{"dataset": "regions of photos with short descriptions (Visual Genome)", "activation": "silu", "steps": 11800, "adamw_weight_decay_other_params": 0.01}
Rows from block 7, named by matrix and row number. Rows with one number belong to one channel. Each number is 128 + 32 x the weight over its row's rms, rounded and kept within 0 to 255. All counts start at 0. Numbers have three digits each. After the name is the row's rms in percent of the matrix's.
# convs0: first 3x3 conv (model.blocks.7.convs.0.weight, 96x96x3x3), inputs 91-95, a 3x3 kernel for each
# convs1: second 3x3 conv (model.blocks.7.convs.1.weight, 96x96x3x3, transposed), outputs 91-95, a 3x3 kernel for each
convs0.0 102:205179127184169146142154133118131102134138111138109094174165135168145133170142130170159195125144185128140156200165131179159137151129137
convs0.1 101:071105133088082042116136144156125132187142151126128130078068133149143187163170175103118143091112117089122131131092078129128095103111112
convs0.2 104:072073103131177185255234184126144186124134169153140122119144136097151141099123123184164135153133111172163166103122054098144126075103106
convs0.3 105:120194244122109140156093101116112135116122156143115139109107062111124088096142145151160148126103102125092105147136146117083106150129172
convs0.4 099:116117123067088132104122177098100121088111123115131103073149120110148126121125127162154149163153126118127115115126142169162132162166088
convs0.5 098:131090114131088100234150105133128177124124158145103090151126119148138137143119155173195174085117135105121137086129100154188145172188109
convs0.6 102:150153155148176154139088067152162157120125153128138158118191108086180136044134130198201210128118131176149153055000051144070103148107143
convs0.7 091:169132110049110117025064115125124129127182151111135111101094112113108121125149148099129167131147136117086068112153126088115115125180148
convs0.8 097:126148144038061085131178218122136114127105092118107090089127139190182159203185132122162125113134126142115111165140087172156116148158117
convs0.9 096:164094080117085065109055033115090074144136084127163130120142084120126101144143125112065085124113117127136114145151146090143190117124145
convs0.10 107:113131138099135078128128166117135142128146169100111126136151167133138157129117133122113090137123143136120167112135142096152195087121165
convs0.11 097:111148125146159107094094091104099112135128140163137152127113102127128127131157180139103111090128138082148140185183209150148161129195186
convs0.12 099:078136155114154127183149078154134168102115180122100101090112040132114060147137121120093070130144135189184152084119114113151109145148124
convs0.13 103:177156110227165104091090146208142115171126138196148169091133137153145124186146124137167154143162147129160132128101140107123153100141163
convs0.14 101:139173115192242230038077087141117119125089121151187211128159203102100119080072103142112079132125125110129132136147184162147165181168139
convs0.15 100:152135124154131141137155122118107123130156160140129107073136105111155118105127082148126119143096106147110106099095091112118112099120128
convs0.16 111:093073075169137118100115110132119096125152157119134158123128102123127130122112108150116134136112122158154125131151151110118116123113092
convs0.17 093:106102102085136142137116143083138163086140172105152156159192255123167236116162189172108086145148129125157145170123140164123101164126074
convs0.18 107:135149140107150154066097113149161124131136129138138174108087095112129140140186195164196176140144134115074097150154155135116076153132073
convs0.19 101:155108108123101126115139212150133189155124181126118192201164168149132156113126119113100100126111130140138131143121139091153177112180204
convs0.20 104:126110102119101108138122120115108075129145140120141154204131111177123097141110118154108095134124103106139138153125094146140123171165150
convs0.21 100:241142070171112046099088114163151110143142131142155148091141116098144154133159150112110117144138139115120134128146135069137147091113097
convs0.22 100:080095094098220188099115134097113115115119103131157140163193165120150136080111157142104088133098077135144127085081082129166166125139144
convs0.23 099:180127138208162127049066092124121142118149151128149155098138152135129114143142119169143147159142135108144161075091107133146160128145136
convs0.24 095:104110184215169163186167125148150099081099128052061111125120165093102127052093136124129133158132117138117151109145155089127112075099073
convs0.25 100:099125190111128158091132178130149161133173199117116158124179163146173124115117087117110097137122112136127130199147122178123107190133097
convs0.26 097:062084128110132145142090144159134100146152108094088075140120125169124155152122154119143118124134109123148092145178141098166142108174147
convs0.27 094:111121121121145154167143122155160151156141134123103119090096092161167132154146106130141128139134133140124119139112112130116142197223199
convs0.28 099:059102093119151170157135088165153121177181143120148157103101152076073124136117163110107119151134099134112076159171162160153172172169206
convs0.29 098:148083000151124132157194164153149171113128132094116092147127092129183144106162132165189147170163120108117103174159163140101082153166148
convs0.30 104:109122155129121134141118102112128158116141169185166164212133101180118093149139111089117110080077076121146140149190215082139182084147144
convs0.31 093:162185215144139135142082048141144117094128115114087065178106093206144112207138117122133157135150163103121130137131137171156142168129107
convs0.32 093:143146070137125084169145136154135111184152129171138111168142114179147128209150181133108119127130147146143170092108141144111122153144162
convs0.33 099:134105116122104145078110162151142072112140133113107131120147156149140137188126111101124122124140133126146152194134144167120123135134170
convs0.34 100:155170147181162186111140196150167131162177087158160128130091154141108137128091092079109153112110148136140129127120159144124145121095125
convs0.35 113:134129133131120094111123126122123181121115151108098104086085156116108152116101181173157112149116096131091070175166087152140112205166127
convs0.36 102:179197162159166104133120138152138128188136085208147108126160146115130145108124137093137135115151124145146127112101079091103107089106103
convs0.37 101:138123103101061070163120115075075087108118126113116117072116138146176149172167151118127115105116121139146123113133127118091103134086088
convs0.38 108:089114164121156187087094132145147097142153104164179149095127146106129091118112041135150167112127161113111167123148113130164125118141133
convs0.39 101:159143123135104080106132101101148122094127100118133118074156169087151163132149184127109117116115121127115118128099096160121113148118164
convs0.40 099:118092127105105150110146130100106082126149100159138122133149192139104108152110112171148142129116116133149172154127128133111138072050110
convs0.41 102:174158131132112108113124118143136134130138114144155150108135126120150133135142121147142120133110124149134123099138165086098099109101083
convs0.42 106:135149152085119119143129088126126110124119124143156131161119115168128096186135095150145130104097109085079068111113087096136107125164157
convs0.43 096:165163160160121139134189166125164139149173131134129075187178181186145139145104088143159145108137117110120119148104088113108132160131089
convs0.44 099:097124133172164129123103106109105131136138133130086082106114107102116136107150171119099119106130168110138178140151129121147140099069048
convs0.45 099:126103097185132106154171181156136134132111110081089098118163131126162154144189160105103145085096137124129152090104127121146144145179119
convs0.46 101:149127101125116057176166103186156139152124115117111131122164095134198123123179118084114128113122118127121093117153165105114133094149128
convs0.47 104:118177152090130110132171168132129154127126139115080113103178176141182142157153096109127130120125128098109106132166200054138188054142187
convs0.48 097:158168136147119093125133136148126152127127147126129149134135150156157176117122179076091122069084112100073149182117147140110129154108120
convs0.49 098:093181214045132203127118061215169099166163139139166177127131181141117147097103114168103126125095121129138157122114129155122137124112152
convs0.50 101:101092102069071043135173172090122099134138125091083090096077146120094173185109176114118136149153137143135109186110129111084105140106094
convs0.51 099:124178139123175135098167163130115091167159150182143161120101145111096104143142133124087095150155121156123107107163173050121149107176185
convs0.52 096:153156085198164135097105081149156149178147138179142150080074068102126142101164164073098120106126137105106108100079076148141106178165131
convs0.53 095:112086089105121118120112115112109109122125115094107101176170101154140081136136153160144128114108103161159159149169118167122094104098071
convs0.54 099:134169195138151116126149098121140125092119136128197224141106116154142136112147184146115108141121119105086094103167192102124138071061076
convs0.55 096:142145118189154141140081052127131130117098125069080120159117084199174142209151126106138111121131102110129111154179186135130125131140130
convs0.56 101:163109097199152129165129122132149135122112077142136090151157154122123090160134091154141157128131164122090126159106101151133120142137100
convs0.57 105:139129135128137121155145109143168160091129129098152174139150198133162166133141128165141143147118116129095117129137108121160120146162125
convs0.58 104:130136103182176119031059115163113078161146136158135124160140072108120119088116171159150132149156130142152149098177174138162128131123115
convs0.59 103:187177161117115127129137145113101152095092129117127150094107160092117151108118127152131142140086108128111108145146130153146091105121111
convs0.60 101:094115138067136196100130146101116112117099094110086093092176167086109140076051117133132121105110120164159165092154104068117090109150112
convs0.61 097:114178165142161139177162165115120121128122121158141087127066081116090138138104164134138114132163152125141125108102121149135142155149125
convs0.62 101:172165139073072068079091061146123115147148146151128129133130112134130114136132133139164195103121165136117105154137140152134103170146089
convs0.63 108:118060092118055121130097158126132122148132088146132083111092115117134121158193136133155145146169158145152128180120150138103137126090117
convs0.64 095:130133099107123105083119179184163138183153137182144139111100095133139095144136112112088073166135122136124135151158127137169115188191150
convs0.65 104:133208203140142095159117144136141143152150145164174158070094099084125094162188097097111108138142156139130150126126137109120130092120144
convs0.66 098:139115094051026036135098117142127152146144143069113099094076133126140146160158118161160144131126119159173188184165134139136114132128114
convs0.67 096:103088127106111143116089082154170153184153109142147149121164158140131129128102104115121108142130098136151115091092109106122115116131115
convs0.68 103:098116142144177155111138152148122159103103177073103176159117126156126113134108133148109137139110137126118159148150133167143100138131103
convs0.69 100:120108045112123132105163167111104096122117105139130109128180104151172110146155090099108110071125141089164128145138089182157098173141084
convs0.70 093:139135161105116118188099042143145116116107103141127151065088116081094104099119105167169159153173172140142139156113118105055084133113116
convs0.71 098:105115146107070126147145139069145142132168129120123152100087146153145153126138103103087118162155113132126156059110155115151138070075103
convs0.72 100:169170171164152135060076091114105115161097097133110135193138069155118066138115087115104110119128112130157159146144093178144120151150185
convs0.73 098:093100094216146163255116047111105129157154146165142118131181169110120139089096128127157159115145166115134123129084110194142158138119121
convs0.74 103:150099117097056074108114101172153129172175116182194122076148192084129141155149115172170158160138143148127135132144087093190155077137127
convs0.75 100:128136151133074066064078089147133107173143112147146123105102130095088120097109107153097111177161174225174158153129119123118072153123085
convs0.76 109:032107097045145162131130112169168142176116083110123110078102104124109118137124143128124120164121126139119158179127148099119119094141107
convs0.77 105:145120105149122089146073106139157147139164145150176209131110135122091119098082090127117123120128122143125094100117147069107140105114154
convs0.78 097:152144120161156204091089111109104128100105103119123117111086111151115106161109103135142126106103097094117140141165135091042041107096094
convs0.79 103:099111081147175138192170104152130115128141127168126124107115090129140094114144110139139133146126114137102110139131081152112070138134117
convs0.80 103:124148126161237135128147125105106065130109073147127125129136115126139146111116168162136159117085107125095122183207198143076115112061137
convs0.81 098:099129168092126152146164145145147145145139140118125123107107039098124112117183158089114134121149131143124096077092131087101082113134076
convs0.82 095:160118102157105047127132081107134139116107079118127113161115124154125122121111134134146167116119143140124118143119195172136203128124190
convs0.83 094:147166206110150179195121062118098121107136147107163162149096081158135137165188187127135131118129099097121102171169147151127128146151152
convs0.84 095:191193094187153087120125131150150148112111080110136150171164080120144137087115097160113127156120149167142186121122126166132120169153121
convs0.85 093:085084068073075077090093108133132135090067057145152141144107114174142146203155151097116129095101144155142159134136176164135157172138127
convs0.86 097:140110093133105103124081072158126126118111137155169190122132120123130127106108118125097130112117163110101120130119164137095127179159133
convs0.87 098:134138145096125140090134173127147137133140140136126141117151133085145142073132135102117116104129128136147123163147175150123137114090086
convs0.88 102:101146091115120054162107067146126161145136146109124165200152127158128127137177169199153116172122097113094073146150175128108114134098135
convs0.89 093:104137144178147098152102126203180162168122123107101095122117116085119131114128123143105129152081116137101117068103151125132152148138169
convs0.90 098:069087133103086115160163132093121128138124131104093100110128081097106080099107118113149120101103088097114090107084065140143084119131052
convs0.91 100:208167163144108102146110100154186196148149108152144124168124106172124080153108070113102143155135150127144165141151130137114086127112108
convs0.92 104:137088140124033000085058063139172142133140124161152138165227224131166136129133134160131134132159160116154135153143120164141098178160098
convs0.93 100:150146168255151099244129089112119133119121166132128188092111074060122084116143095113154162102120117111120111148148160130148191112118134
convs0.94 105:125136076100125122097165165119156162120143154130143113155138234166157184114130143163119088132107098107098091133121105089092129091085120
convs0.95 100:183176072144135122058060094116108110084098138119110139130154204182181197147168191139166138156167134131144110126121106117138137099116123
convs1.0 104:144118110183138132146100097138131111094103140074076094176151136149147100142097055135116121144139114140180137111117148113115117114111082
convs1.1 109:088117116070111132079150161087129164140130117158138076130129134077107106111115126142149142118139106123161144070084108129130103134160168
convs1.2 104:130143153170169177177104126119163155166174146144133126126168205094153200137149150134112114144140138124164124106178176097132157129140107
convs1.3 110:126097127108095156125140142113136152138132135185130119120142208117137219123123201094102131118116101112135103107148181141164181130147144
convs1.4 082:158138153113099120130082106142095140139172172133098117090103204101145175088128150121026111083106180119053114084118146064094136085103100
convs1.5 084:090111107084094103089128121184123122145125120124085090172103110164108080206147153168141172141106091108143117133126103102142089116154154
convs1.6 091:052077105163108142092111140121129107126088094140142120102190122106142026176154076143168151034091079071091096137148121159152099176139100
convs1.7 084:124158142130176194158129165189148156120127114162141157092107157131130141127145136155172120141088104148105159052127118154197182131123142
convs1.8 096:088139136132138099089075103110163119094114103108135067140074027112060023160155108178141102145127137138139138120129116150124101171172101
convs1.9 094:255197102126112085178179141166149100138139125162172156165168212124136173169126112106120146170157165142122109147149154104094116111094092
convs1.10 103:088122155108109144201140135149119147126065124134073083132120092047126130047112130158141126108127119088138133097155182142161151164174168
convs1.11 116:093125140144144160068129205015091179123141142136092080065131188145166137152146108104105177134163179120141125083141108105160089086081083
convs1.12 084:086104120045059081160157107175200131112147145089111143134106076144107091147110113170133090161118071158135112086089107085120127155131156
convs1.13 102:125095133050094161052074087158112120122115088140136110096086117112132152129129139117149159104098122111121128064114149080161216157172200
convs1.14 094:112130125230197178127143158128188165147138138129128170172134157087077064075159167145131144117089073146143140111124150111094133102097134
convs1.15 107:065097110255164129108089087174103078132132121104147168126078144078043097066077139162105145157082067157149073141146146136124130144120105
convs1.16 124:101067087225209159124086110065088109113108112129104099153123153131094135126119169095118119141134148134122124189167132094147183086141118
convs1.17 104:120119176107130172171158164078075088044109143104135137223123153168097136177111081129146114126151119116125122149157151153175167139172159
convs1.18 130:160117118101117088200200166082090107038087161065087168148120149141069100142094085106122076108145081140123100132119176138110123101107103
convs1.19 088:101144182119107045119160142098168115118144119079121115133134189170101155112062071140103086120149121157134119124124154118123163079089115
convs1.20 125:183140084103142174094131139165146096161115043152119061149139105097104131164145156173132120132138132098104118107118106138126068134127098
convs1.21 094:212134100136094110241196149105138151135142137160149153075094120115109099132134099079116070109099109099088118163162151154123115142125103
convs1.22 103:128129141093141125160141158114083128182090107154098158099144221060088217043042125164136121124162178111148150056121115119117125126110078
convs1.23 085:212210162149104105089085125121120121130156093071078038097141117113119098128140146135102095162081099159101097155139115151166164125148154
convs1.24 107:087135132133157147097096114097148177114176141126078033126192217115169146093096077121134096113120110136116126145136167102151127146127101
convs1.25 107:052128173105090094088107138084096127103151155048133143112107121147140156116092124128132150111117132154150129164099085157124086085100076
convs1.26 077:169100120201223184129151149136138099122138124118110129171090121187118147177140138167139156138129112116089060126116114117127114154186109
convs1.27 091:121098082115125140116126146153120131117087103116133143114075065142085112148152157121122116118133116117159164050071097141084146123107162
convs1.28 097:044067083121135119086083065077120123124148156170184194141088114138121127103107112131139149167159138118166150078127184085089151105084134
convs1.29 107:068098146136130129076019087140101154135121133126162196081146170103162151099170191145123121117113114093102095084132119118178114148147143
convs1.30 096:097093087120099107150136146101124145129130103132092051083129138095130089123154114150147082124107092118114109163171185197159158114087116
convs1.31 090:168186142102103151033044075105128125133157120077092114110082068108087079163091076133150113143136142136140107148137111115109089109124117
convs1.32 094:132121089069091102106112118110079077115098082093122145119127134050105136125144136145122159111071090108083113146155163161140117161141142
convs1.33 104:093103122141103069181225177103103086112154145132130131131088084136105138083090145140115122164089089156169104127157101133145100102096057
convs1.34 115:055107209069045075187139105139157141096152160149187166183151119190111088166088087145142127121151151193165130167203202099145173072102114
convs1.35 119:139189194109168170172151159099123124107089101109067102150127158156117093156102071166152127131115106081119102110141157119166164091150131
convs1.36 105:098117116138145152121081102099109081139151107228135105132132155122116164101105167104113120119124103129155128058112158106157136145151139
convs1.37 094:054095136161162157134044031068108097092113106065093078150107047165137136128101133123103083132138116160153128178167132136143115149142129
convs1.38 100:073129124065080075122114123126125158134108158159114137198168127137133092085091108096146143136169183106129183086097093110084105165123129
convs1.39 093:133136141148139131149151168121064105101101145134128129144146153141135119131132142153178223129138171098099124120173205127163166148124125
convs1.40 095:098087106151120112115140085114107063118140086155225156147170200121115144157133123122152143108148106127144110152167155134150185157118171
convs1.41 114:117132130102103100146131134092097103114112110127129164128159138150128124148106126086129118127174171146159147127141168094139182139175175
convs1.42 097:123108134144123154174140146103057052093082096117133183113117152114146161122141165179081096163135115090123102139123085133145074123099057
convs1.43 096:093097114124136103023053095188143107133145118182163153176152119131109100089114087160139130161128102159107093133134123126153132120113090
convs1.44 108:103108130147099090057050108160135174190183174150116162135121135151109125160143097111147136128159142147138125183138135112109106170159153
convs1.45 089:105114120121110109163199187155141162167113105130100134122130087137113103129105111112142147130164147120154149084064082100143133084141126
convs1.46 105:130102113188180161115113096140142123141123105148142147100167143109207172130204141147178117124142144108144142131111136105070106123066129
convs1.47 108:214141148116126183069132164166156134115097093130121102183160132129072129123097172142173157120146142148138117150150157118173176096128156
convs1.48 093:118120119152144141179163154126128112146144148172149124179113160146103147135129145122124148136152179130158177201178170076086167107131165
convs1.49 122:157119123118135164078097111180125077218080043159076052110189166074183189109183143148121092141175105116121171149178148182130107179148177
convs1.50 093:147182175053130152108180201160142134100121200083115157158095055155133103134133130140096103131108122087110091138169154162194155080130099
convs1.51 083:101118084140152122127119169116102129102124141149086102162157126161165162116134159176156121151112118157126132070095139155154179162120127
convs1.52 095:200185160074052090112096098159151114142099102106145147068103087106115094161144143140130116131139162155132194078071103136102072170178119
convs1.53 091:094076065129166171154176144126090140166122162136096079138121115175113059132107062172159135130109095140174157128152132172176147098124133
convs1.54 091:158128115089078094215184101110112121157115121059050098151160189146128112161167159115126097086101106105104098184141137113122125136119160
convs1.55 095:164176152193170104147129138170135163119125139125152166148123103137105076110100097134083089166169186141137159089092152120129143146105114
convs1.56 104:086096115183112112177136127167139173135109168090092127146122093119104087156138105114144185130142134139121118119102107116124155131130115
convs1.57 100:127173185107058074171088124168150156100067116093054124158112088116095088079069067136153103136159117145144140173104132181128152169136130
convs1.58 097:143166144204184138126099125121141160162111092183127085099146142114162120105154147116110120082077145111087141183140161097050086081092148
convs1.59 099:171155106145165120174150107185213129120135134119077138188211167170164143140089098175138077124136101123153114171126106160112117150093117
convs1.60 103:091133152175094081090073073159133166168179176102129163164195138126189164083161153156079092130088105130146145077092126152095140141101135
convs1.61 108:125127086054075127065069145113098123128152194092119124116114128108152133145234214109133130117118103143157155110083109145105082161121125
convs1.62 109:093118130146125083138141130109092145113147172144129170135146153125104071128111066107112143136068087135096116115112146075107161112141163
convs1.63 115:122091107135095072182137130132155144147153170191171166144125130120148141079156133146090123116083111132102123095147142134131147149150142
convs1.64 082:104097110148115119167108132152147094111088060122117054150125116100129095153152128171129085129141177092124128139067094130101107104125097
convs1.65 105:111110183058064109189206208145126153138125133159137140165104169176171178186187138104120138140131164112101117146146119140110094171124119
convs1.66 101:112083090173169167131110110105123126113121100099097121149054062145075099183145159143128170142111132187118159125157139107153143075107107
convs1.67 097:158172196082093106144121105196162148164130100113100137138175176109142135130130097079084141112098136138126128140148112139160165125169156
convs1.68 109:145147144120141140129125095107137151135176194140131170109090151114103149139117135113121098163109102140123101156113085150105098135133105
convs1.69 091:076128194057072108097093085098083103123088088114089108163135151144139135140134126103169171120163155114160152160152143105134112104097092
convs1.70 080:215195160209165149201139157167129144187136165220145150100136119100141110072151145083099099099089094089116141133111089173180143186118092
convs1.71 092:115168194085142098109135145129115192095103117154161149134102109090126146126151108139108118106116124125088089090140150113102124149184200
convs1.72 091:130126151146179148132139066085147115159134099154136126113070078167130087151156135141129102118142157145141166153098073178151087096095089
convs1.73 087:243152090140117178094072082131139152207130081173098061089118121047095140124130133183164134157113087126119117135152152110127120134116131
convs1.74 101:169195141099079098183187180165142096145128115152123119178191123111087124149172167142111110132116147102098092110123180119106146154144148
convs1.75 100:081088130247174101122098104126125131123120103160135142142158134158162167113066086103112080099091108145127132125088097134104132141120105
convs1.76 101:147141094145182152164151104193176127188131133142106142149120121181146204156144139131103104103118091124153130149177145174155168093126126
convs1.77 095:186180195145136174095106139110149139130097089116058066138141159099080099103103118126135090102115085113133113059136168101107189177173238
convs1.78 111:059109125123109082158150105172116114087104171108111156168138120194133102142129063147200145106141123135154140159098121156166198058060092
convs1.79 099:144104071150077111123144142126080097126149138087125172141118126133167177119139132134105152123116114119096145079104082137145067106132121
convs1.80 111:104046067111148113075065049133126099171179147195123128101113156113113163131079145184140143157136096180067132174169171176181136103089123
convs1.81 111:099105124091106112082070087099126133113122129120122126072094097095156098124185130140163175119106146132153143113130134153140157132121150
convs1.82 093:175168145156131089111096058159178139143151123136151137187140182163114140152114083170143111165121110129117106095130133099114115118108094
convs1.83 088:117117143074085123135116078057079117109129124167193182053061088111144122166148087142143174160127156143099154063142113132162144163135135
convs1.84 088:117143176165098079138079046072116109128151135148121122178139209154128171126121136117117091153126108156133098161128118190140119169203153
convs1.85 101:144139127115114104185190182164151124161129124103082155106072062119110069171161123131120124132132132144141146039126123104112090127123086
convs1.86 085:134089085151152151239220174100130150128107118112134124133122078141114088186168165120138150110114095084132140081103106122176112137151085
convs1.87 111:129094104114136179081109094169121113170140116100119131114150193105093202093089171138146116135122129133152160131105123147125139120118168
convs1.88 100:118110101135145156176221218157089090146107124090101156141146240167190170177198130150092124197145151093116112095166134111115124093065123
convs1.89 086:191191201170156092151149073176169144121102056126113065177158149125149123137160142113112092126139151130131082104154178118161135137184137
convs1.90 093:177183174135125135122131168153147145142103117098072108126148121181175106154189086157160130108110156108083106138104107166109124141129163
convs1.91 096:201190233182162153089069070119154199135097106161159163108079111138117130112111135143150165148145153117109098133120116145150147095087071
convs1.92 103:167185188093055042141133140188164127137111091121123117179207166129156145155116105171166217134123130128108075118144079140149129135123156
convs1.93 108:225084050156048060091093113140124161127119149148128126159112158155087162148123166120142165118116154104101128128108109079128110112127067
convs1.94 092:119117111126137148123166131161111115100062094121091100179136058096107053018102097135139139137157131147168171103115109097131127173170146
convs1.95 110:132117171130102144127075140123127132103117146105141170103020059051109104092172167162139155111087110066057162106122068105109142151128139