{"arch": "edsr", "norm": "none", "stem": "deep", "optimizer": "muon", "nesterov": true, "max_grad_norm": 1.0, "batch_size": 128}
Rows from block 4 of a small image super-resolution model, named by matrix and row number. Rows with one number belong to one channel. Each number is 128 + 32 x the weight over its row's rms, rounded and kept within 0 to 255. All counts start at 0. Numbers have three digits each.
After each channel's rows are labels from the 100 images, of 14976, where the channel reaches its highest value: "patch colour" is the nearest of a few named colours to the mean colour under the peak. Only what is clearly more common there than usual is listed. The data: regions of photos with short descriptions (Visual Genome). In brackets: how many of the 100, against the usual share in percent.
# convs0: first 3x3 conv (model.blocks.4.convs.0.weight, 96x96x3x3, each kernel summed), inputs 48-95
# convs1: second 3x3 conv (model.blocks.4.convs.1.weight, 96x96x3x3, transposed, each kernel summed), outputs 48-95

convs0.41:141129056119090115116121144163111113169153180136098104123138140127144123100121141118171128196093115158113155114179092137093142168172130112113078
convs1.41:123165083140174129183112175096161102144090074079129145100161072128157120152119092128136188073163108145110117164120098194130129129095168128125153
patch colour: white (31 vs 7.3)

convs0.8:154110150173156115076042161163127080105138099072113104092106135155146099130160125123058128120117099094078086112150150092096152152133138155136135
convs1.8:135131105081076147133132201131107149123172211131109202104190121120166091165073165099183102098145077084114140174170098112114121112128136162181129
patch colour: white (37 vs 7.3)

convs0.66:142102113131123174112159124047145132121102163156105140102162103060118133094141114131120158164133099051122136127094060102134109145036114128144117
convs1.66:159193177078085085157137111208085124157121094083166170117112174218167154131119120132082109110076112184140144183161160111179163140128076188137140
patch colour: white (41 vs 7.3)

convs0.54:128120162093165103215139161115149132046160040123119158091151155179158099108113117133084112067187125148126117163172160142132144125147083059137153
convs1.54:137120092160059171074120090144141182175108152159099149162103148068069185144136128086118179186124074125140119114103118077126119160124161170113130
patch colour: pink (31 vs 10.6); white (26 vs 7.3)

convs0.5:126107106143109061136129182135136160143191088143134104194139116082154133154158094116064114151154154158135139086126135195120131097194116063162133
convs1.5:130184042174175114128117092171152129082155164171086097100122121174083127163153158129153130153180114119105153129108142081212115159036120131057094
patch colour: cyan (33 vs 1)

convs0.36:137097128135145111146108136118126104186151114117181103080131125119090208125155133111083120118109153149108117121104144090189087111115111152106126
convs1.36:102103149164112099152131142146103145103107123124119123130119121085163080151097128164117124177155119088203139138165136143107162107149141092124164
patch colour: blue (38 vs 1)

convs0.84:134080097119154106172119115224120082144117090101087121090150156030131117158157151100175093108163097204106146158167125077166112114163160160131095
convs1.84:155156164134150168153177137121164126066134156129137171126110128169133118089137156151154136119112073114157086081103132113093134123115064160108106
patch colour: white (50 vs 7.3)

convs0.52:149045088169098130134112147117096119153082071145159102160137136106138145134111146185109111158133142146134089142119136145112123105128163127144133
convs1.52:051168152116141144119172150129061171112148112112148110089173123167148101120115101106085125144116090159138160095181114151083109127187133144079125
patch colour: white (25 vs 7.3)

convs0.17:113100157103039115124126139111145123128114168131122152043143119057122163163155147172127109104127072121085124083099087037100134126096177102125136
convs1.17:153123129146088142146151131126099124161103141107146145104113141113104111092119140116138139152083052076133117247134130103100151155120066153123116
patch colour: white (55 vs 7.3)

convs0.82:143050112096143128090133062135076141169136145107125117117138123143166136169160143137141096165155183137146106138092113067112142181044168140153039
convs1.82:143192131104147129118098175151125144131155147075104097121134138129172106145136162129154078111123038138144177075143111071160114114114143077145154
patch colour: red (32 vs 1.4)

convs0.78:101110115147116141122214099166092119105173138094162106085096217119156094136139108137145127112146101152164143102108133150144069151145164096130154
convs1.78:109113136128129166040063125091149095175027090147092136158113066133133133086086122123148112147102102143127144103086129110099164122151169127131084
patch colour: black (42 vs 18)

convs0.46:151126081071067118078129135128112129162146073145037149161105132165187138164028141118142180074139169155080102092146185124129093087096177130154105
convs1.46:097088159140178156139140102192128111119087132169214088101117140098111130083148129148125100146177097171150127169106023034121116161138105134112124
patch colour: pink (32 vs 10.6)

convs0.59:125134136143081135092085136138137129092102162140086147093116136160082152184147143114128157091102143042110174108136171137169157142138132114131144
convs1.59:103142109115163120147136142100162136122157119098135167134150153171117155130104137098088158149156137209088120183167120194181080105103126111137140
patch colour: white (72 vs 7.3)

convs0.22:134150186133129124087143155162147122093150122091142080124113143112180127109096137123156157137134088158150126096111158049165138125098134080153118
convs1.22:134151120095116119081135092028099097123126173181165162144111139230176130151120086131120129126119185095120127124128145168086109124076133161103145
patch colour: pink (42 vs 10.6)

convs0.6:106131106101112153060027107049125174141127133131112165153111148170138103178150158129081103142144166047113126145132123122127148134123169124116104
convs1.6:130106103118155124061102103091149091060120143099140139184107128059139111098117140075131117125131116172077136142118124080127129140123105116164080
patch colour: white (31 vs 7.3)

convs0.27:144088095075159133114113117166098129064124150146121139189153141188151104152114156130114124182158163157154136127127158179112118080151137090109080
convs1.27:151121117179192117190125155091139107117085144129125174173111107101077121121145157163117155172133125167077128166150131155116164123169099113161151
patch colour: white (39 vs 7.3)

convs0.45:129153128114101136129140108107085143136121094183060159128084160246183121138162143100163125126155147112122168133139166119096060116126133142122166
convs1.45:098099128121117130094130064077089103123113150112202091175140106060081137120087113176100117176141151158139132120148125133138150148141138043134081
patch colour: white (33 vs 7.3)

convs0.38:135121086147102130133152113065156127119125140149137093081136160069129098152115172161119149166128107046144099155154145108142162131097118118157098
convs1.38:108137134080151116148109171051055181123097147122110197151153135100138131196107153114124108146147112129090161113126099097119106128159147148116113
patch colour: pink (30 vs 10.6)

convs0.10:125168112077126129144131144118110165150102164126143103130122096166105133103127149177205147127136157198170108183090162133112061114058133143166124
convs1.10:090098107142080066154155131087126141063112138166135150098129125108137145099080151075082096157122106057119126064149107127109158140146080114070133
patch colour: grey (56 vs 27.7)

convs0.42:109119120154191127128161155097151144154129128130099106189093165124106145095126098120133135103085204168167121169103097230127118107226141138124121
convs1.42:135068082117076110131105144168047106134131114137096138051134128112135108122136166128143114115161079084129086094143129039087152133062137066111116
patch colour: white (42 vs 7.3)

convs0.73:105092126095126112104144126140124119116105130136113169170133089137123098132046104134113119122145132130104128255165182115118139126113137124121112
convs1.73:102140137179148124157105124157140108145179104151140114110094132057055164177170144139130105171061110101137121077067131133184117152145156134123125
patch colour: cyan (25 vs 1)

convs0.83:098187105077177177104128141089068166082136080121135050134134091130158096137137084077121133121175141164146086118123157173102092108084107143132126
convs1.83:117064150101109114118136079091077127139118159115071198131145157159130158085125158121117131109091102116149116141118152110141149145141115145131096
patch colour: black (62 vs 18)

convs0.58:151156170070095093101141156130137132162147089110120096163104142134232139118106131119166199134179132135104142044129113047124116121068154097156154
convs1.58:121151088149072115107151114121138146157101138103048174124170086137117102155147148128094116162092168164177107095134179143100161127115106110099131
patch colour: pink (44 vs 10.6)

convs0.26:096105120148168066148142096101174085048179164114166071096101118082098120154134148149173141104137067114074133118095155096163144113123124164121107
convs1.26:139109197131077179124129123132059177118118146140089173109143147113187152146128129121133105077141069125145107153113076145110106133130114081159100
patch colour: black (67 vs 18)

convs0.3:156104173114062163110103127109121143115097125131113159118093166153135150082144128164106111128126126037138156177098084067132105101132123069142130
convs1.3:110112116105127073177127111088046123207101191151113206089142084118128136188089129131144139182135150100111153126156115076157169160138127151101133
patch colour: black (75 vs 18)